{
  "image_size": 32,
  "generator_attention": false,
  "instance_noise": 0.1,
  "eps": 1e-08,
  "max_steps": 8700,
  "lr_schedule": "linear",
  "final_lr_fraction": 0.1
}
Rows from block 4 of the generator, named by matrix and row number. Rows with one number belong to one channel. Each number is 128 + 32 x the weight over its row's rms, rounded and kept within 0 to 255. All counts start at 0. Numbers have three digits each. After the name is the row's rms in percent of the matrix's.
# convs0: first 3x3 conv (generator.decb.0.2.convs.0.weight, 128x128x3x3), inputs 57-75, a 3x3 kernel for each
# convs1: second 3x3 conv (generator.decb.0.2.convs.1.weight, 128x128x3x3, transposed), outputs 57-75, a 3x3 kernel for each
convs0.55 102:089105154131137147116089136151124126183142090177104138164130138141183146236113106158116126057097135162142164130163134082168132143113141117066125066084071103086165106067173154129154155128139173158142126107150136114135117146128156117140074138111119094136101102205129144174099147215128163146135138132128166169164139090129134125122085154080126170127141133119114127073136088165149124094119141216160203141133213093149171130083175088149116123147145182220117207156136072149167134074135098047130144088146082105134083130177
convs0.56 097:119154123152179186119125203063109189102123107116155174095115145104126139116096139098130075141119128152120105107184157125160172108124150115134160121090093137175134113138145080158120106159086122190187125199130108136152108157088070145116120136132138113081113120064097120134153057116161067136165100122120114154127114144107074078131157163135097096078146135157105150142172100113142119088147144129114128091136116104136099115094072098116127154118123129098112226149123076134113124168092084133166110164157156133119153154143
convs0.57 097:146126108126124149167135091103125122158164076130112109103129139071133129055123117151110164139119125115128117142107157085182156137138153139142143140109130128093085094162105136132189142105078126190092123090120098140130168096154107103090167150188188133085074155157157171131163153064183107146166038134148129117124125054137060148138091063108109098149092152094063115099099108169129103120116166108147096117176112080105116072095102135161138148147144200139169155140152173124105109160129098078097144171115103110135160156161
convs0.58 100:064160149142162057090063139114134170139123088109116108113125131184118174130116076065112072190085104212141114122095138078116128161187132202175101107161101185051122127081208130160134105127106087098099173131178092204110103087139131139131131192151096059051071100125093129133146123108147138128147155090102143111129081110168059086099160077107081105143099116145101135101127039155161146190147104105141066172163131099135154069108045084115123128159120076151205162154109125124099157114123092152178072157116148177088091145090
convs0.59 098:138154128155140105109129122147113133127141087172140104095168094089094135125130154148142123113105159111101108146140113097175158130123089169102136094152073109089107158104161123123189110156166133156143133140146164105093171199124181151088239125145171142114101159110089139144150095104095130081115133115086098099092138174142161118165155097158142134114100097125087115122109143117111162171161151124137116091082054099044157081132096137115110083123160074134152135157144135173190078118121144151110082088066168106097119109133
convs0.60 104:143127189149109087097082147140076129118139123133058107113164099146121175124127117084125134101134166097158129097199115112074170136191084089154138149137098128124116134093142150134179135144124139140118102134064129108160087077155162118102110149114066120094116087074175157141118116125152161108133067138080119074108173045162107124114146164128103130082139140125137152143108096083083082174182129137052089133135175120112164140144111148106066204142079162106140147094098153144157189104107170059077131114112134146142189098198
convs0.61 098:136083133094080076117094115088063151079192162122152148089132160135191149127167095125183130083143157150124150092158103132129151184219166113106160203142187179174168142131114195106135100160097125175121118114120123162100139171099162081077119096138120123126116149180111155094126072134149153116121162078147126161079078082061100093094093133123157163105176150170162144185125116137161159120079168116146150133145156115132090181065120150111081082100139105129126102099137141135119141133170116171098149114120074126138084113050
convs0.62 098:152099158136094129177088126147087120171168148151169150067109152169097188090090106109148067057149119115164111129117154124102159093131105149151096130151085095111137085143177099098100111153139135125115143097126122184132137119074155119076141123068158091093118132082169160105104132121100137131090129130137093091118050094160160138091132182159142116106112116097137189170131138095077158142156149121167122043128102184132120197105108175128105079160115109118101163161187158073076132065083105134146073095087222139141122108157
convs0.63 101:059075192104186175147176106096086108135140104134122105128180146175088101198194141123104100100088076128049162138163146152085116152113166101073103079129128095078087170131163139142190120105101114195135144125067117150108153084126145154121113112104156119114116104094124143129088096135105164157091179151155094144130148119136127161153070101179191125105136125220135112130139116147091171131118079161179174177148130153098141217174118141125064129167136130121110060147136141183132101120109144070094137137128124142151118085117
convs0.64 107:127122170126142066179157188085128126101114082145146144181097155125144128169126135104140094096138066070208104144096166121120118102173193091119149125118104157078110098055137120133171166139129107109086076094121118111131128128087134154072165144149102125128123105126182129136127151128129086135116116098108128178174095106137114139144141104208136083129137160094085118097113162089097122162118087157109136175131119150117102135115183156110116134103161120121143135106084098111127123205092183135084160112138111080093131069183
convs0.65 101:086078089118115124051154165121146130116198110119115132111162115137090066126165144138123131119137104146114110098119106132113151126096148114147134115103158090074112129050123073163102134132135151149113125087080118150058081100134082222139164150133124147109181166107145166094129113109186072106163099168111103114116117124147063109128200192085047170126112137125153128096131122084074088055087091135162116110105127147166174101133131121160162162102148136141092159090144132099121129096072145088188117139136131137123123157100
convs0.66 098:136142116098105103131140080143146133176038125113140215142120117176136127162123156129147100111136141129122166129154040071080082179116142104132131133106130133123123165115100111101147118130104079107114096090095135124136108099150181121170139088133080109147129093087109133131085125123089053097086051145103107115128154169131169158105122104106115098158124160171104127103154108106136153101142170089125120113083162124094079124096109162152145124094077116094116148138099130157149096077097066079152113118150125155075124177127
convs0.67 107:138122160119115095131131126076094190155121106137158137182076086190175131082121131096185098123093130133141088099153139134113122089072113085135141183147130104131148111138133096101121145132121130150114130140118121213195162081112086093119121183080149169170163130066094137126096140138074107096080166126157143069140169096088073146105126101133177164123113138134109081055137166149119140112144227144179086141125114131157159116147101112186149133129134110074189149110088153152159178166158137201142118154159193132164081127124
convs0.68 096:135173165067154115139088076121130105166140106103120137089096123106067109103107112077107156102105191134081151098080151109091149134116103122139141125132097148128093100142137123155119104188208134130148104083085080118096139146148212150062135212162127106084117152150168155168132122059122119140085120107140139166126131108131106146110091052094110066106159141145139129158146135079077112039087138099073125115087075053052166082098069091088108155154158157149178137129136145169150087109077084116072085100086140154191105122070
convs0.69 094:153102121106078121073145103133147102075146104181109179125171124176144138202157151116094123104103147121089131117088145120132152113174147089056132061119144099086097117089144130149110131098079127128120055145150104130129137135113120127147075126130195171146192155111161133082119126128053126142115130140141126120159199107122109086097110112115129112121117082161175148142167127122150158119108136140149142159233145092130126137114092114110095070204107181106094114124113151141110188080144133131037117205111169089157085235103
convs0.70 099:137122198121127156095153142150087172064126064118095171130162078115143207121121153026108138102156135122102185089158061151056164139101139141116107077113096109139078104154150099207165119144127130141113105116102107070160119074142127101126059196156110133072129154164114097142107089141098108109132135170125087127063150055125127107066133117160145231122213193166157085112104162073150123125080133145153114157157139088060167065146134146115174152119145111104117106128106145113117083159120115153107127133112193134120170155145
convs0.71 102:144141143143123052106161100100111128135137086116084088050156170098143176103121092115107158124119078103121111142214209165150064125120084138158142110125108076090139107159085108120137108152135098153149108145113094074095173100070138133141071121182078150109161195189130163159148186172153122123143163114167106114089132192132188188118118136162102078104097149175137154150090116094101148081119097147154103137205094136167102147123064120122157100115196153184175123129128141104143188181121132148094084134129121087076099165153
convs0.72 104:137108155207133120100158109153105128150071094111122118161140148149100104097051166101113174133133091117116116140127164096193116119142127133085187136186183124125171107112147126077109105137184127147083086135118158093092031146158119087114090130145112107093137107159166140105090108071153157114070131107143186121143129178192188083088109158102094062122124182084156125123202153105151126109106125146162184141110140142155109111140109117118061119089135135167060159091074083169078081154085135079105095184128146149092119166124
convs0.73 105:169131126106125092090167105130114107064138139104074142159140130205100145155059223098133101191144148111102149122137116105089067042152153153124141076148145155172121151199177100152109127124090190150099102098137134114138135152143115121164120118117101112091126093163139139089158102159095150081150143191142147116110181077113125120103181193093120128116127140094074093117065082094173108156105121114107148196148142141152167098110116169188131109093118133097102070077129134087136145150141111047059115100131169155195126121134
convs1.55 105:091111168112125145076141156116142080149144070128175108098115086133134137152213118105105061088116057079142102169127147168087165137134124015130061100132104134096105121199126119121152059112158089112131138194128130076093164131140163084108126118125094114109083139117111152156162121163124144131147190126144112116100137110120138121115110110132171153063108123093139100147113181153121165091129136085160157173124158135046197059137171139087189069137134151185080137201091134103160118152179195168136112088203108112137122134112
convs1.56 098:088102087125090143148117164137091134148102140094099067158194128113164144110155130098088135153114123158089171120127198171162159121084130155144096123157138126106175112104114094118154149087174096091164137138151093084140104067145163096142120073128112118129108179186106114126122187126125158155103126119126099179100173192091231163089113141087160178096145167135116086144089128122163156100109158093168144150149117132137145126125112151128118147108143135132135139162072119130135098069089093096103147151084123178065192138098
convs1.57 092:073121118150126144157115144139114140152140177161166134187108188139152132147091145120106048167126126127111144096136065182131162094031128129159125180166139136103100150129151138122098166148117138077088090145164080099137112146138165192122144130072093172142110136209120120159089160159103107117143179139110136129127106154130147114114186183130168152132134093130154133057122138098090049160173097232139106159112084080120112060107126137111126135109144113114107131124110114132119107057087121058112091074099123164162076178137
convs1.58 095:132102124122125128113087118147136095173085113135076070126167201054133120097164098159152159145153114178074202115156137178171099150143153169126107116139099169158121133145104137142188114127122164138167078159125172113181175114146057198108153135115051114168137164094148071129161155118179123160136179134166173105133144164109157123144160140183161160096129152100096146142133152109104116110134117127102172134093095114126144148130120135134094127063063093115158122183058085135138118119155158152157152089117097085163186131160
convs1.59 102:116178129100071108148078097131044118147073111175109095170086111172118148149095159218186100148159142116121155170113140125118133177100127107106095129131112134174149123108104080084118096101117111022172071087158114118111101180144163123157123145117105090170123159167124109136147048110123078101171140097102116119083121131117142119154201083202158142170161155129114138088141167141151146123144164098128076147091079148171099120173132112168114188119077070124146108103150162128153115143164136126100088040117115149099157114135
convs1.60 107:155165155176099129091138125142170045123088125160171100213195123174158158139161100121162144133172154099170160166082124091066091119122151161100101144137130164077215129080108133114168191180113100108083173131084119136148147121142107114104148134102085140096134104125175162138110125086092103113105182135104078103129089134181113125094142121088142157101135241083102150115104083112132109141169140168196151124081116189096119152160138107163128184145063154171112182145164155135095105122139092149135115123077132119165122148122
convs1.61 096:166175104150105153065107145104109099086069130090146109173100168128131127134114092079116126113138178169122163116137106188209129139061119179141134106126117142126185137086084148149071172101106117117122135140158165131162098141165074100142102068101126115151096143081068134152192045138127084132133129121114176145189141156111201134121048154107058112129186136094134096149128053068100125095164169079108076118136119133151141124123123142076111134135102105103106090121152162125119159120095132161181171172110149167163090160074
convs1.62 096:100150117177148166129137159091117104117111115147175064118152091057193114092118175171137116125131138129122128117146134132111122063129204128129230147155136092099111129115171180147151122148189156109113148121127231148175110103120149104172121091127127117148120086088150109070164091112107094165109058093121110138105071102132148088142109124133117116123156138148128156176166190101128155077094167108067077088121103116107141110150119136160067163131116177140034158099114133144163180158132149112159098081128085134089170166206
convs1.63 098:210204132100149158130142129160058138143120083126134087096123126115156140125089127094112106123126087130114090055122125136138149138125102099105086113109120089061095136157141131125098107158102137118110137148121142093103079104152155127120138145055133094095124096121110102173131136174067064098137127103118105085134121086128129109124208185098165170119153156132149153188163078157117093153151139088137133151156138121108095110102055124102151109101093093086137089058126193190137142162142127132121118200182101142150156069119
convs1.64 106:164181131154135115081141117099124144154124107138115164143123063108089120142166080176059097094118150100144164094101139141188152130166123057163073108103093103107073119141139097164120114111171161075125178135112146158140102121129157142150109140102121088103129116133116173174118132138136112129121115123081136103079116126122123144062070100108141045086112116158116135100122070090123086110101086096191096123100108114130127119155163118138103103121131084116122124172163114093156093139142129169137127157181135159105109094115
convs1.65 105:119123185116161137135166164129089138131085129110097109136167109200127125148168166113124157122150177136166164162084108161096068141158108163148155131112099140098102112124132186079098136123184173123085098132161130086114153122140251050148141160225145069123114176189122115166118174135128175144068087137121130103154103099121159133086139146172147133154115121142157093119113129138102123176101151116106120106071110105081081162181190120180139066117091122064093081114053145121107172132119163118083120116122101101068131115146
convs1.66 094:160117138132141179073153081086127123096197169081119109146165133118165132133094173170123127215137162191172088156061050108142155124123123070107120117175104087067067123143156125137152141121163125134148098094156137167175079197139097121162078093152162094139120122165119130143144200123129141117161115151148102099149129126125097174100094094145113088149065086098150136141115137106078126096111154109065108160119083083134069102180092081151145119075104132113131118171114090133125180127156142132144111138151143084123120114159
convs1.67 106:132160106137134098073148110102139077120145101119161158124126178111113085128164047126096179155128183156068174159111187126130057176110177129149175148113125130116169128107099121114134122082119118094134104123130137158150114070136149147145137083071188062154120157116106165086101120075162080117166123146077144092089079155100088153101138121096078078114113149165119103168115106151086085107092124157087118069137133122124162141120071163198148160141134106179159122129135097119129134123170083149121148133135132137130121204179
convs1.68 097:151121192217111142141161100094127131119065118171124131120124071074106164119086130126122129132154138139145104083127064111171119108109142167108125200093157128152128093078106147085108143095117108139129063112143095110153122140128161160143169121161104161119140093106188117151128124140059100116141134087111118133098148171062186143113108121157154158128109167153129166095109110086127146121143156201173130119118129138147129195169157067161125178137136106121146110079115108111087125112114081103143124110094031130117133091099
convs1.69 093:121175155120134166099125071128155097141080175115095123088189133189144134141107110136137132128144127184099163141133066144147120108172151179093084115127116137140091080149149131141112138136136160066120112102169123120119100177142089116107134035091137124160124127144110107146092092130080069163049132124103035109105070156070158142115054118110070116095082076146192121131107132097097152123129145153100120135120091188090138076080154111078151128089088131151083138134156139149138150110126172114101075107126154136080122082148
convs1.70 105:091116135086156115100158134106141131205134194103127121100143135114128114138113134032123104088073169146151167121116139112194136148156187152127165074094149146145121153134123103117115153147163110187178168138131132083127168106145150157125123110102121039130104121134163173136078161075156123154134081101141158086178084125094163140061114084117119135132106137130083160147195122180156157119093104070072082102144144122143130111105127090161124115109105197141095088088070104144121162139158109126063134180067149043114149111135
convs1.71 112:141109181129121141134077096184192157133109177062083115180131122100109098099133154118128050156081101118100098132172123138090102101051102098091114076064080158078063133124086120106074155141128108142104119089120059117124150113171139123112185145099129155149098114160111085165113141147153097167083088152129147110117107123060134161143140135204173101199182164131155155177154091034128114085049082166197142212183149088137091120088145109107119157110066130102113150092161191158136153082113063107170098106095145117160110151190
convs1.72 108:110133164126131144057191136173157163154179174123122110135180147117118090139122098154133124107155146124144165106120159143089125109099144161118119136093121061077090121147095109143116071127110126162125122143128148100111089087133146095111089138224126120079126122125182162116098101165146116136118094133120119106115079171165150072153146128154116181093137100131115124131090168127113173168107115134160133149080165133140167162139102118095111109155112134116079143150099127144115143134091152133155110063154126133090143069166
convs1.73 100:149109188185097130123125072084132152103092143141160068123180143107168141149114059099118159141108081185076125115112148155119128119117142171096157146106194156141150116052117190139160127110088104152113086160086096097066120152140166141157082115070157111084105111126153170121046086096168063110094132098133137149111099152138124106133104105155131198100114197121118164173121126109130119082122125164150123106112043138115099152164137124105162133174127098194134130122119164172122119114087141149092214164151083128092147156154