{
  "image_size": 32,
  "generator_norm": "batchnorm",
  "lr_schedule": "linear"
}
Rows from block 6 of the discriminator of a small GAN, named by matrix and row number. Rows with one number belong to one channel. Each number is 128 + 32 x the weight over its row's rms, rounded and kept within 0 to 255. All counts start at 0. Numbers have three digits each.
After each channel's rows are labels from the 100 images, of 14848, where the channel reaches its highest value: "top examples" is what is common among them. Only what is clearly more common there than usual is listed. The data: photos of plants and fungi (iNaturalist).
# convs0: first 3x3 conv (discriminator.blocks.6.convs.0.weight, 80x80x3x3, standardized in use, each kernel summed), inputs 0-79
# convs1: second 3x3 conv (discriminator.blocks.6.convs.1.weight, 80x80x3x3, standardized in use, transposed, each kernel summed), outputs 0-79

convs0.36:148108070151178096069160144067139133094141150117150117161157126070157129198190110109122122115138139198105139120144119134131121104117131183110127117127111099185070079127077076117072140150158114163101045142144130186119080135140121115133122147
convs1.36:117165109133189069108111159144114136120158121084143109152136111071139151122163086143068122054110102147081124203164060160131139120103079157177142096090109090092063099147102077163115098093144096153139125130156139137136145127117113076170151103
top examples: order Asterales; family: Asteraceae

convs0.62:155138186104110157112147095111169147085152093177172074129121125161149151109157103128174113150176153102143108130150183103091138100068124135114075120169137110093131077177183098092152165079110141096137133098159067111135182127173132150105067169
convs1.62:089142082127072156143137127158156118104157136154176109173155132088160133051125088112157132119191131125133063180128138096101166105153128133092166151152158144043110106088190100067131111075163120128134110153179135133141115163134086153089102110
top examples: order Ranunculales

convs0.57:097104124078144156080117121151161115158137132078168114138152167064114166138125125122114121129126182157110130102106098138089164152118103141158164148187073176123091166183169116103141093077145135183172081131117209072084105163148147122109149084
convs1.57:089133103138165093088101130109118090171142145089158134172137127058118135168121146134180135114147149152060115099109089110137143098109128103068156089135133162180118156159102162170167081143131157223122129108098196102125107119145070097164080121
top examples: order Ranunculales

convs0.35:190127165150137133123133132105149093140109134136139133087171094134075214131103148109096187132210156141140080058102079083149163143130069155137155116155089099094148083118172052110121161130153140134095104107135105120106170152162133100143108110
convs1.35:166143169199122159091117098092144136131137139096136102152161163163109168099099108126119087106128110121107098066043095124108142128142055136102142104133090122132153125103155079113164073124156195133094152130140093102084172163161112100071101064
top examples: order Asterales; order Ranunculales

convs0.49:092154095142116196114112118190138136126097134132170127163173107126087137156162115094103079150135091146111075147154127096151097110158113149073075048136151131104119132156211172133067144160148143190095133115132142148064189156114123110111123116
convs1.49:128135121191155165122144156174141139173137130091188144140143127143121094183108134060091121136117111164070104149157164096172105101185150168075097075110141137096110126145156177141134123180120154184099125096139142102130185114115120090118214164
top examples: order Asterales; family: Asteraceae

convs0.53:143203129158094158168094127125074120156122103099160075162066126098135122103158126120141140143095073155108144115174149154123116095108150099180092160155169140144125108182170114135165145175169177099099127078158145062156123107112110111039121150
convs1.53:115139084127138175163133127178130073112156124045162146135122114134178095113155116088164215095056156165127143152120126172175125133125145082171116180164182126140124089119150144140113149160152194110115117100152110107120149132160084144064131162
top examples: order Asterales; order Ranunculales