config.toml
model = "GAN"
dataset = "photos of plants and fungi (iNaturalist)"
train_examples = 22605
image_size = 32
horizontal_flip = true
z_dim = 64
loss = "non_saturating"
generator_norm = "batchnorm"
generator_activation = "gelu"
generator_widths = [64, 64, 128, 256]
generator_blocks_per_level = 3
generator_block = "basic"
generator_attention = false
generator_upsampling = "pixel_shuffle"
discriminator_arch = "nf_resnet"
discriminator_norm = "none_scaled_ws"
discriminator_activation = "relu"
discriminator_depths = [3, 4, 5, 3]
discriminator_kernel_size = 3
discriminator_stem = "single"
discriminator_avg_pool_shortcut = true
discriminator_widths = [48, 80, 144, 256]
discriminator_residual_scale = 0.2
instance_noise = 0.1
init = "trunc_normal_002"
residual_init = "none"
optimizer = "soap"
beta2 = 0.95
lr = 0.00056
beta1 = 0.5
shampoo_beta = 0.95
eps = 1e-08
precondition_frequency = 16
max_precond_dim = 1536
merge_dims = false
one_sided = false
adamw_lr_other_params = 0.0003
steps = 8700
batch_size = 256
epochs = 98.5
lr_schedule = "linear"
final_lr_fraction = 0.1
warmup_steps = 170
weight_decay = 0.4
adamw_weight_decay_other_params = 0
Rows from block 11 of the discriminator of a small GAN, named by matrix and row number. Rows with one number belong to one channel. Each number is 128 + 24 x the weight over its row's rms, rounded and kept within 0 to 255. All counts start at 0. Numbers have three digits each.
After each channel's rows are labels from the 100 images, of 14848, where the channel reaches its highest value: "patch colour" is the nearest of a few named colours to the mean colour under the peak. Only what is clearly more common there than usual is listed. The data: photos of plants and fungi (iNaturalist). In brackets: how many of the 100.
# convs0: first 3x3 conv (discriminator.blocks.11.convs.0.weight, 144x144x3x3, standardized in use, each kernel summed), inputs 0-143
# convs1: second 3x3 conv (discriminator.blocks.11.convs.1.weight, 144x144x3x3, standardized in use, transposed, each kernel summed), outputs 0-143

convs0.38:148102135133176161134094131132152096103128121155150117150142138119122125116124097081125086125151169131114143133110107103101112090105179119120165113114075141105086143111152122151126141141115161193090132108126125115113117123105140149097137118092148120182106093092117149131135157085193131115115145122137115124115147127114114177148145106114107150090124115133161163136128121151130115145120093127086126150064125169106142135134113143149105
convs1.38:125094156151130139151109163121182106148134150119178148132155108107120116125092102139142119149147146139109161166121099110128143078112154134132159122089137133166101113125165131153120156114152155139111138083133153121112114153134138147112142156074154116125111138121113204108075161117146153108096077140112110140125118156117149115117138111113097147123115138102150160175152124089121137158158126127078156094072132146140149129128123119121113
patch colour: cyan (37)

convs0.131:138090153118110155144127108126102085111122092107132117138154115176102121120130205169143146134136120177144123124109150113129110120186137114133125124119160159126100102128133135186138117111111149140108179118162141138093144119118101129102151120131118150110100114101113128169162113116138101108074127148069138117116145135130146122134151093145142146141127103194104138159139126134171094134170131114094180116110138101139130126110091106136113
convs1.131:193074106131149165133148098081084131136121088108145103134118142154147137078109138132100113113119109164164132126113101092151140129200114117116111118110136090146150078140107127144100109119130140148128148104142137133110152128109124146093134097111132135117144134183103125086133099123114106122106124166077142132125110132179148138093134104143104133128097106166090166113126113107149152099163120146129148163160118108145158123131111132103109
patch colour: pink (27)

convs0.126:179097100069110098124100117148074153095120106110139132092135128157123152120138105133098093154106134111146137123105134147131143132160136127133134098121136177133173158146151114194152103133149130100118122121103079144092114152104120149115154196134123097126102151108127142148114114060142138164141123127154132088137060124124094127119141103106134110156135134160125149150153134140161134141128141138140149145119129107125114105160079139120116
convs1.126:134097105094091135125105075146133149116113103131147113102164135129121164147166130127096114129111127125146120142113109160099130137139120102093136095133113180108169132155143119171138097086174130141137127106101136166128118148137163101132120158110117090125100165137095163122106124093097144132146108149144135099088084126134113173103159078121161121128125131153154121141109149103136133185096131111122118105152145088123096085146136182130098
patch colour: cyan (57)

convs0.36:098124118126110142116128104119150142098158142161121100156112123103155164155073129170128125134152129109139139126128127151128173130161141104132127134153101102107123119129139138116125149112110133120163178129114086181122150122152138105107108129177132102172132101118095172131113102142131145126113098155121087137136171128121133131119095157159110107089128092131123133082118171179081111155121146102159143101106136076108198138136101103142114
convs1.36:146126125120127072086131101090154139088157118108133129153089132106111164164133140144136135150143094079102126134123094123140123128122124112111116149128162122138099123138150137162144132144140140106147184130125124142129150094118164132148078114169110122137089122100101164126114098159110113097103121142143116175133122081126104150119081150154100134159103100125173149105098125116101095176144162084165123137112150122112178132102143085129115
patch colour: yellow (34)

convs0.5:118143130064174131147161084140123127184135107109130119155157139116142143131110150130150120101146158138109104141089134096130110144140113094192118147100170139126086132129168091124109179138139135113108154120128122120149141147103129137132135117112137132172092145128123110098146108091125103142162139145114168151087086100092149123138104113093153140131153092100098148159159102129142140116114120123103171122160087128167118098107094137118096
convs1.5:101115092099142117108133111129098136176123100102123131129133100140151121096100162130120127118129131136105114117126089084121160143111117131133115128106127134122120147083086131141110144146158162084079125117138136175158117105113130116123119085123117123121095083122128098120155165072123105083158151109168130123094101091108104141142126100124119094135174082122111166144125095082115121123188110117110133121135101123154118139142078136082088
patch colour: pink (31)

convs0.79:173122117157115180100074107150131164146112127155097138187117130142132168110128154111126123133136134139120082128085143143126113081108077161153151108105150179113169158108131135146135131113135172089131162140104119140124146145114120113118133092124127119157123131152152103102149123115119140148107091149127157109121125130075133130152152103129096140122141145204120112120080128101099141097133142122114099166151107087137148154119098115137132
convs1.79:132093107159098145112106079135150134173129155146084149159111083125108180082120136109120099175125140166127134122099101129098095100115089141148126130146149131136124129147111118157090126152175115094103158164110082135116186148118097122164107065123142120104132146149169103117115144113138109123150085134118165098112132156112147127140145121155125118111135090121166143132118127100102136097112119123093121125157101114134146162099146116143119
patch colour: pink (36)

convs0.75:162145128137107136164101123106143153118141133151126105133121115115156204124091119141080116145124102113161153168132098135118102115149086134148111109181082129095104093117100124149153120162125098101065107144125115113122145113112138156124166121139113143123159118175129105183123131152113108112116121102129157112104104101118151146128208160131153138115163101141158164109102094156124124094110128124116121144156128144124157098136114132129148
convs1.75:175147141117127134180125125116117118105148166145136133121115091120144145092110110158113110099114106100110091192144086152171110086154120092132099132153087113112132098135124117114126138141150146113078135140106140122105111153129143143136138116152132124119095121155139128159097172164067144129087158144140158125143099155125113094096122145118111155092171098103126122150100128151135136102116155138113105127126086138136200099140142140165113
patch colour: pink (27)

convs0.76:095104131147104132118128131102147114115109108147148145110130163146134121092117114093100124123149120125147193144137121138115134145148158093165117132143105152118112177136096163112164091138107157139099112142192183114138117113101163120115112106119134136136113115107108158152080182142124144154107128176085123140108137112104105098144153167125139137118130160099102145112102126130150146184145194137090153093129105100159115114122123108121140
convs1.76:089099128117116119131156127140134122121112162108119143083125169151140101136111143127100117093136177118122129107122106117147142127153130118070108125141117154102131133153119130101100082128127141177147107162159170150133088102131108094084106114144172108115118117108065142169133156112095144145096140188090126129098144106131155124135158134174124128117148159113056093121137139111168124124114146160107108121102101117139127148124119093141141
patch colour: pink (31)

convs0.100:168131117108123151125094091160083165107081092088108139145135072143113143114158084135129127129156129131129138151143156068137137095181128129125145114144132117149104106143138068137131087142120153152154187116172130124118129134115122104151130117135136143137112106122125144168141150112110177140127132107130166114116113179099136116160129136144102119127106108116113173168164101117130117152116112099142081144162135129129145170103124097097117
convs1.100:103117116150085148140162113165097140098124098102086114134174105111110169146133105067092153106151104145145116148142127070129104114166133126136115126143107122142152110135108092131148140129130163131132165131206106143127115098101104123132130128145118139112124138126069124139128147144116160130144109088114116148068103174130174123141136104187097119153133125083128136131112085103108140134094131138139107118108112123139144130160100110105113
patch colour: green (26)

convs0.121:121126113092146108118108126128120145137175121119100113108114131091145142113107127143164105130124115147145169139137133120130135122118130087135091114131140137139097152153120125146163158115196096101191124130161136150145169120155113150112141160135102102167133121141117176116106144112088107124107163096097094174091132115110092096141087165143140093179148117131122148111173146123111155128160151172169115116118096097120155120141133155125092
convs1.121:121160103117162113121130084099164131079188106148140136113150107090107148118124121138152126136145097095137176132102126164122132134079177100110081102138094129101120182145172133127146161110157131097185078126137143119138112132141141104138102151121072126117136125110140135135131150123104157102134151102150118154095102130133077138135126144112134137151139160131102118092157131155146173148121131151158098104099139098141146145116141148115115
patch colour: red (28)

convs0.117:149168142140105135154155144101124123150134118118111148133141106132162109126134135138147124112108156157141142112130173136090182167146125143110148143082106174112186076147166116112119108121135096109152148075144120145120123087125149146123113125169131151126139109171141180131194101121139097102170120152101144127155148137140115145101134143154156134154155154094114150113165163109162109168132114099104090135118096123144106107106131130145143
convs1.117:145144148103123135177135111081116128151138150093139140125169137130137116170131126115120146129151102161130135142119167134088187177153100111123108097089118127086145083097124106138159137127104132108139124065122102117150101109154158140146056120146119109110131131124150143138155085137164127129119093105137163150132133132127120121112146136127136138169112130121103128088179124117142107138091110086121094125135072084165110122111135128158144
patch colour: pink (25)

convs0.53:140111113184117153154132142128151142102131084112139127118150148160118142100144145159100085141127080132129135105113114218158150134145153117118111153105131126140130146131120133129144110151162128115140128144148107132142102096158142101076088164119135138109118099097095113170114137111161145150126150112172133150141169156140120105124066144162123146111152141153132127124131149158137164109083114098073166144135130123116137139150168120163095
convs1.53:124120168123147159131129144102146126158145084119106117121129105128099183103127078140091111187114102112138132136133137161118131135116106118117109173139132108121142179124129127094116113125168163156144149078125136131108130155122135100084087115154174155119118136129096177105107121109128146119125118113151110101177177146137165118131100156127132122154118154144144127123127169158154153169106128098066169152121131118124133175127163119141106
patch colour: green (41)

convs0.83:094095164116126192138110067134148146102151133174152101135125132128125113114130139107135117125126126120112144167137120089134123126088140097099157136134125119118125144128130120093112094179139125121139122102135091184128115153116159080129135113088124137114140140148117108135147136178167136089114107127137105104121108119145095119115122186148106135125140095138150168118058113157091186096133152155133109163134134159123126081143154136117132
convs1.83:110113171142097170133086102142118122143117135147109149139088088148122156115119109145158095127136146113097090123148141134126118116104175148115142099140120111075091139124144100078103149193114167142135117159163118147108129135102111103125146135088118135075107169103136089154151126159120114120118106140123116142130156171135145113130136143148125165131155128107153135148077130199114168081113131119123120158119125140106123107116173147148127
patch colour: cyan (42)

convs0.77:089145138161089094157094110098160106138122133139089134111084141130134125122108106132136144111182102106157131125161093143100156079124085138112107138142100193138142117144143153140121116130110097182132113159095118127121109173154108108101140099127136116171165103152136135096094117188118125123102129166134107117142142129111147147113133092080136116133148105162132134107136150126085156135132123127106100100130129163091131130082124128094109
convs1.77:140171130148111094118077117143174079104135142127096082117118119108110111119106133120172117118114133156146119111170144142104127097128154118129112153126127149143119133130138096126128111074070118129125110161123126090112142140138100099078084113087131114151134089118108086130123144134138136091131130120110130135143195132149118149163132164102143150107091145146150165140144073130124144120136145116132107107118149096098116124086140067165108
patch colour: white (34)

convs0.103:110152107083133117139089112122087130135110098128133115152151146107112139109133161118118120179109091158139108114110139132119110138153093128191118140139093149133124147160156150168103143127141150089118102147131088133073101139135160144128116114107128153157117121124135112134090124149129145132118178117141130077140126105171115095128111102117118134096130133111142173136174110122091188110157180117131152120137106106152111123099199138129096
convs1.103:076147091123145096129102112131093122148169123117124153108144129120142108107151141124124095152114125125160141130130116123099154114164082103120116145162127144162175145144117184138081125118130127131085104143113096125160115154113150102151115131124135143156091114142115151104156156145120145068117139176114084114121085147200108135131177130141143103130107124093129168093174109141116174126106146096116130129144086107127118157142124130126123
patch colour: pink (30)

convs0.112:176113100118116125120187093134095141129159136136120189156076102099164128108158125125135121123109129097125090116124131145102103109099138140139099098159153129142157109151165134112147126098138105138091117158121127124183132136101122128104187112138124140147092114125122132163094156112161106129119149138089131109163158180098118193118125169091143118096087094119095130118126114149111159112120161140093133142139131145115140139137117159128124
convs1.112:165157122123123112135176112109102140152158192137106159131133103087121102118120108151131101159103158151152129129120123140130128091145138140137100104119150137149109136129137108135115132110135069149125137106114158151141135125103112118107149134126172132173124096117130134120121162095189131165134149155109112109123144154106101153141145176051135106154115101147102109109131125086135161102101148103113135157159126109111187129095096165164116
patch colour: black (39)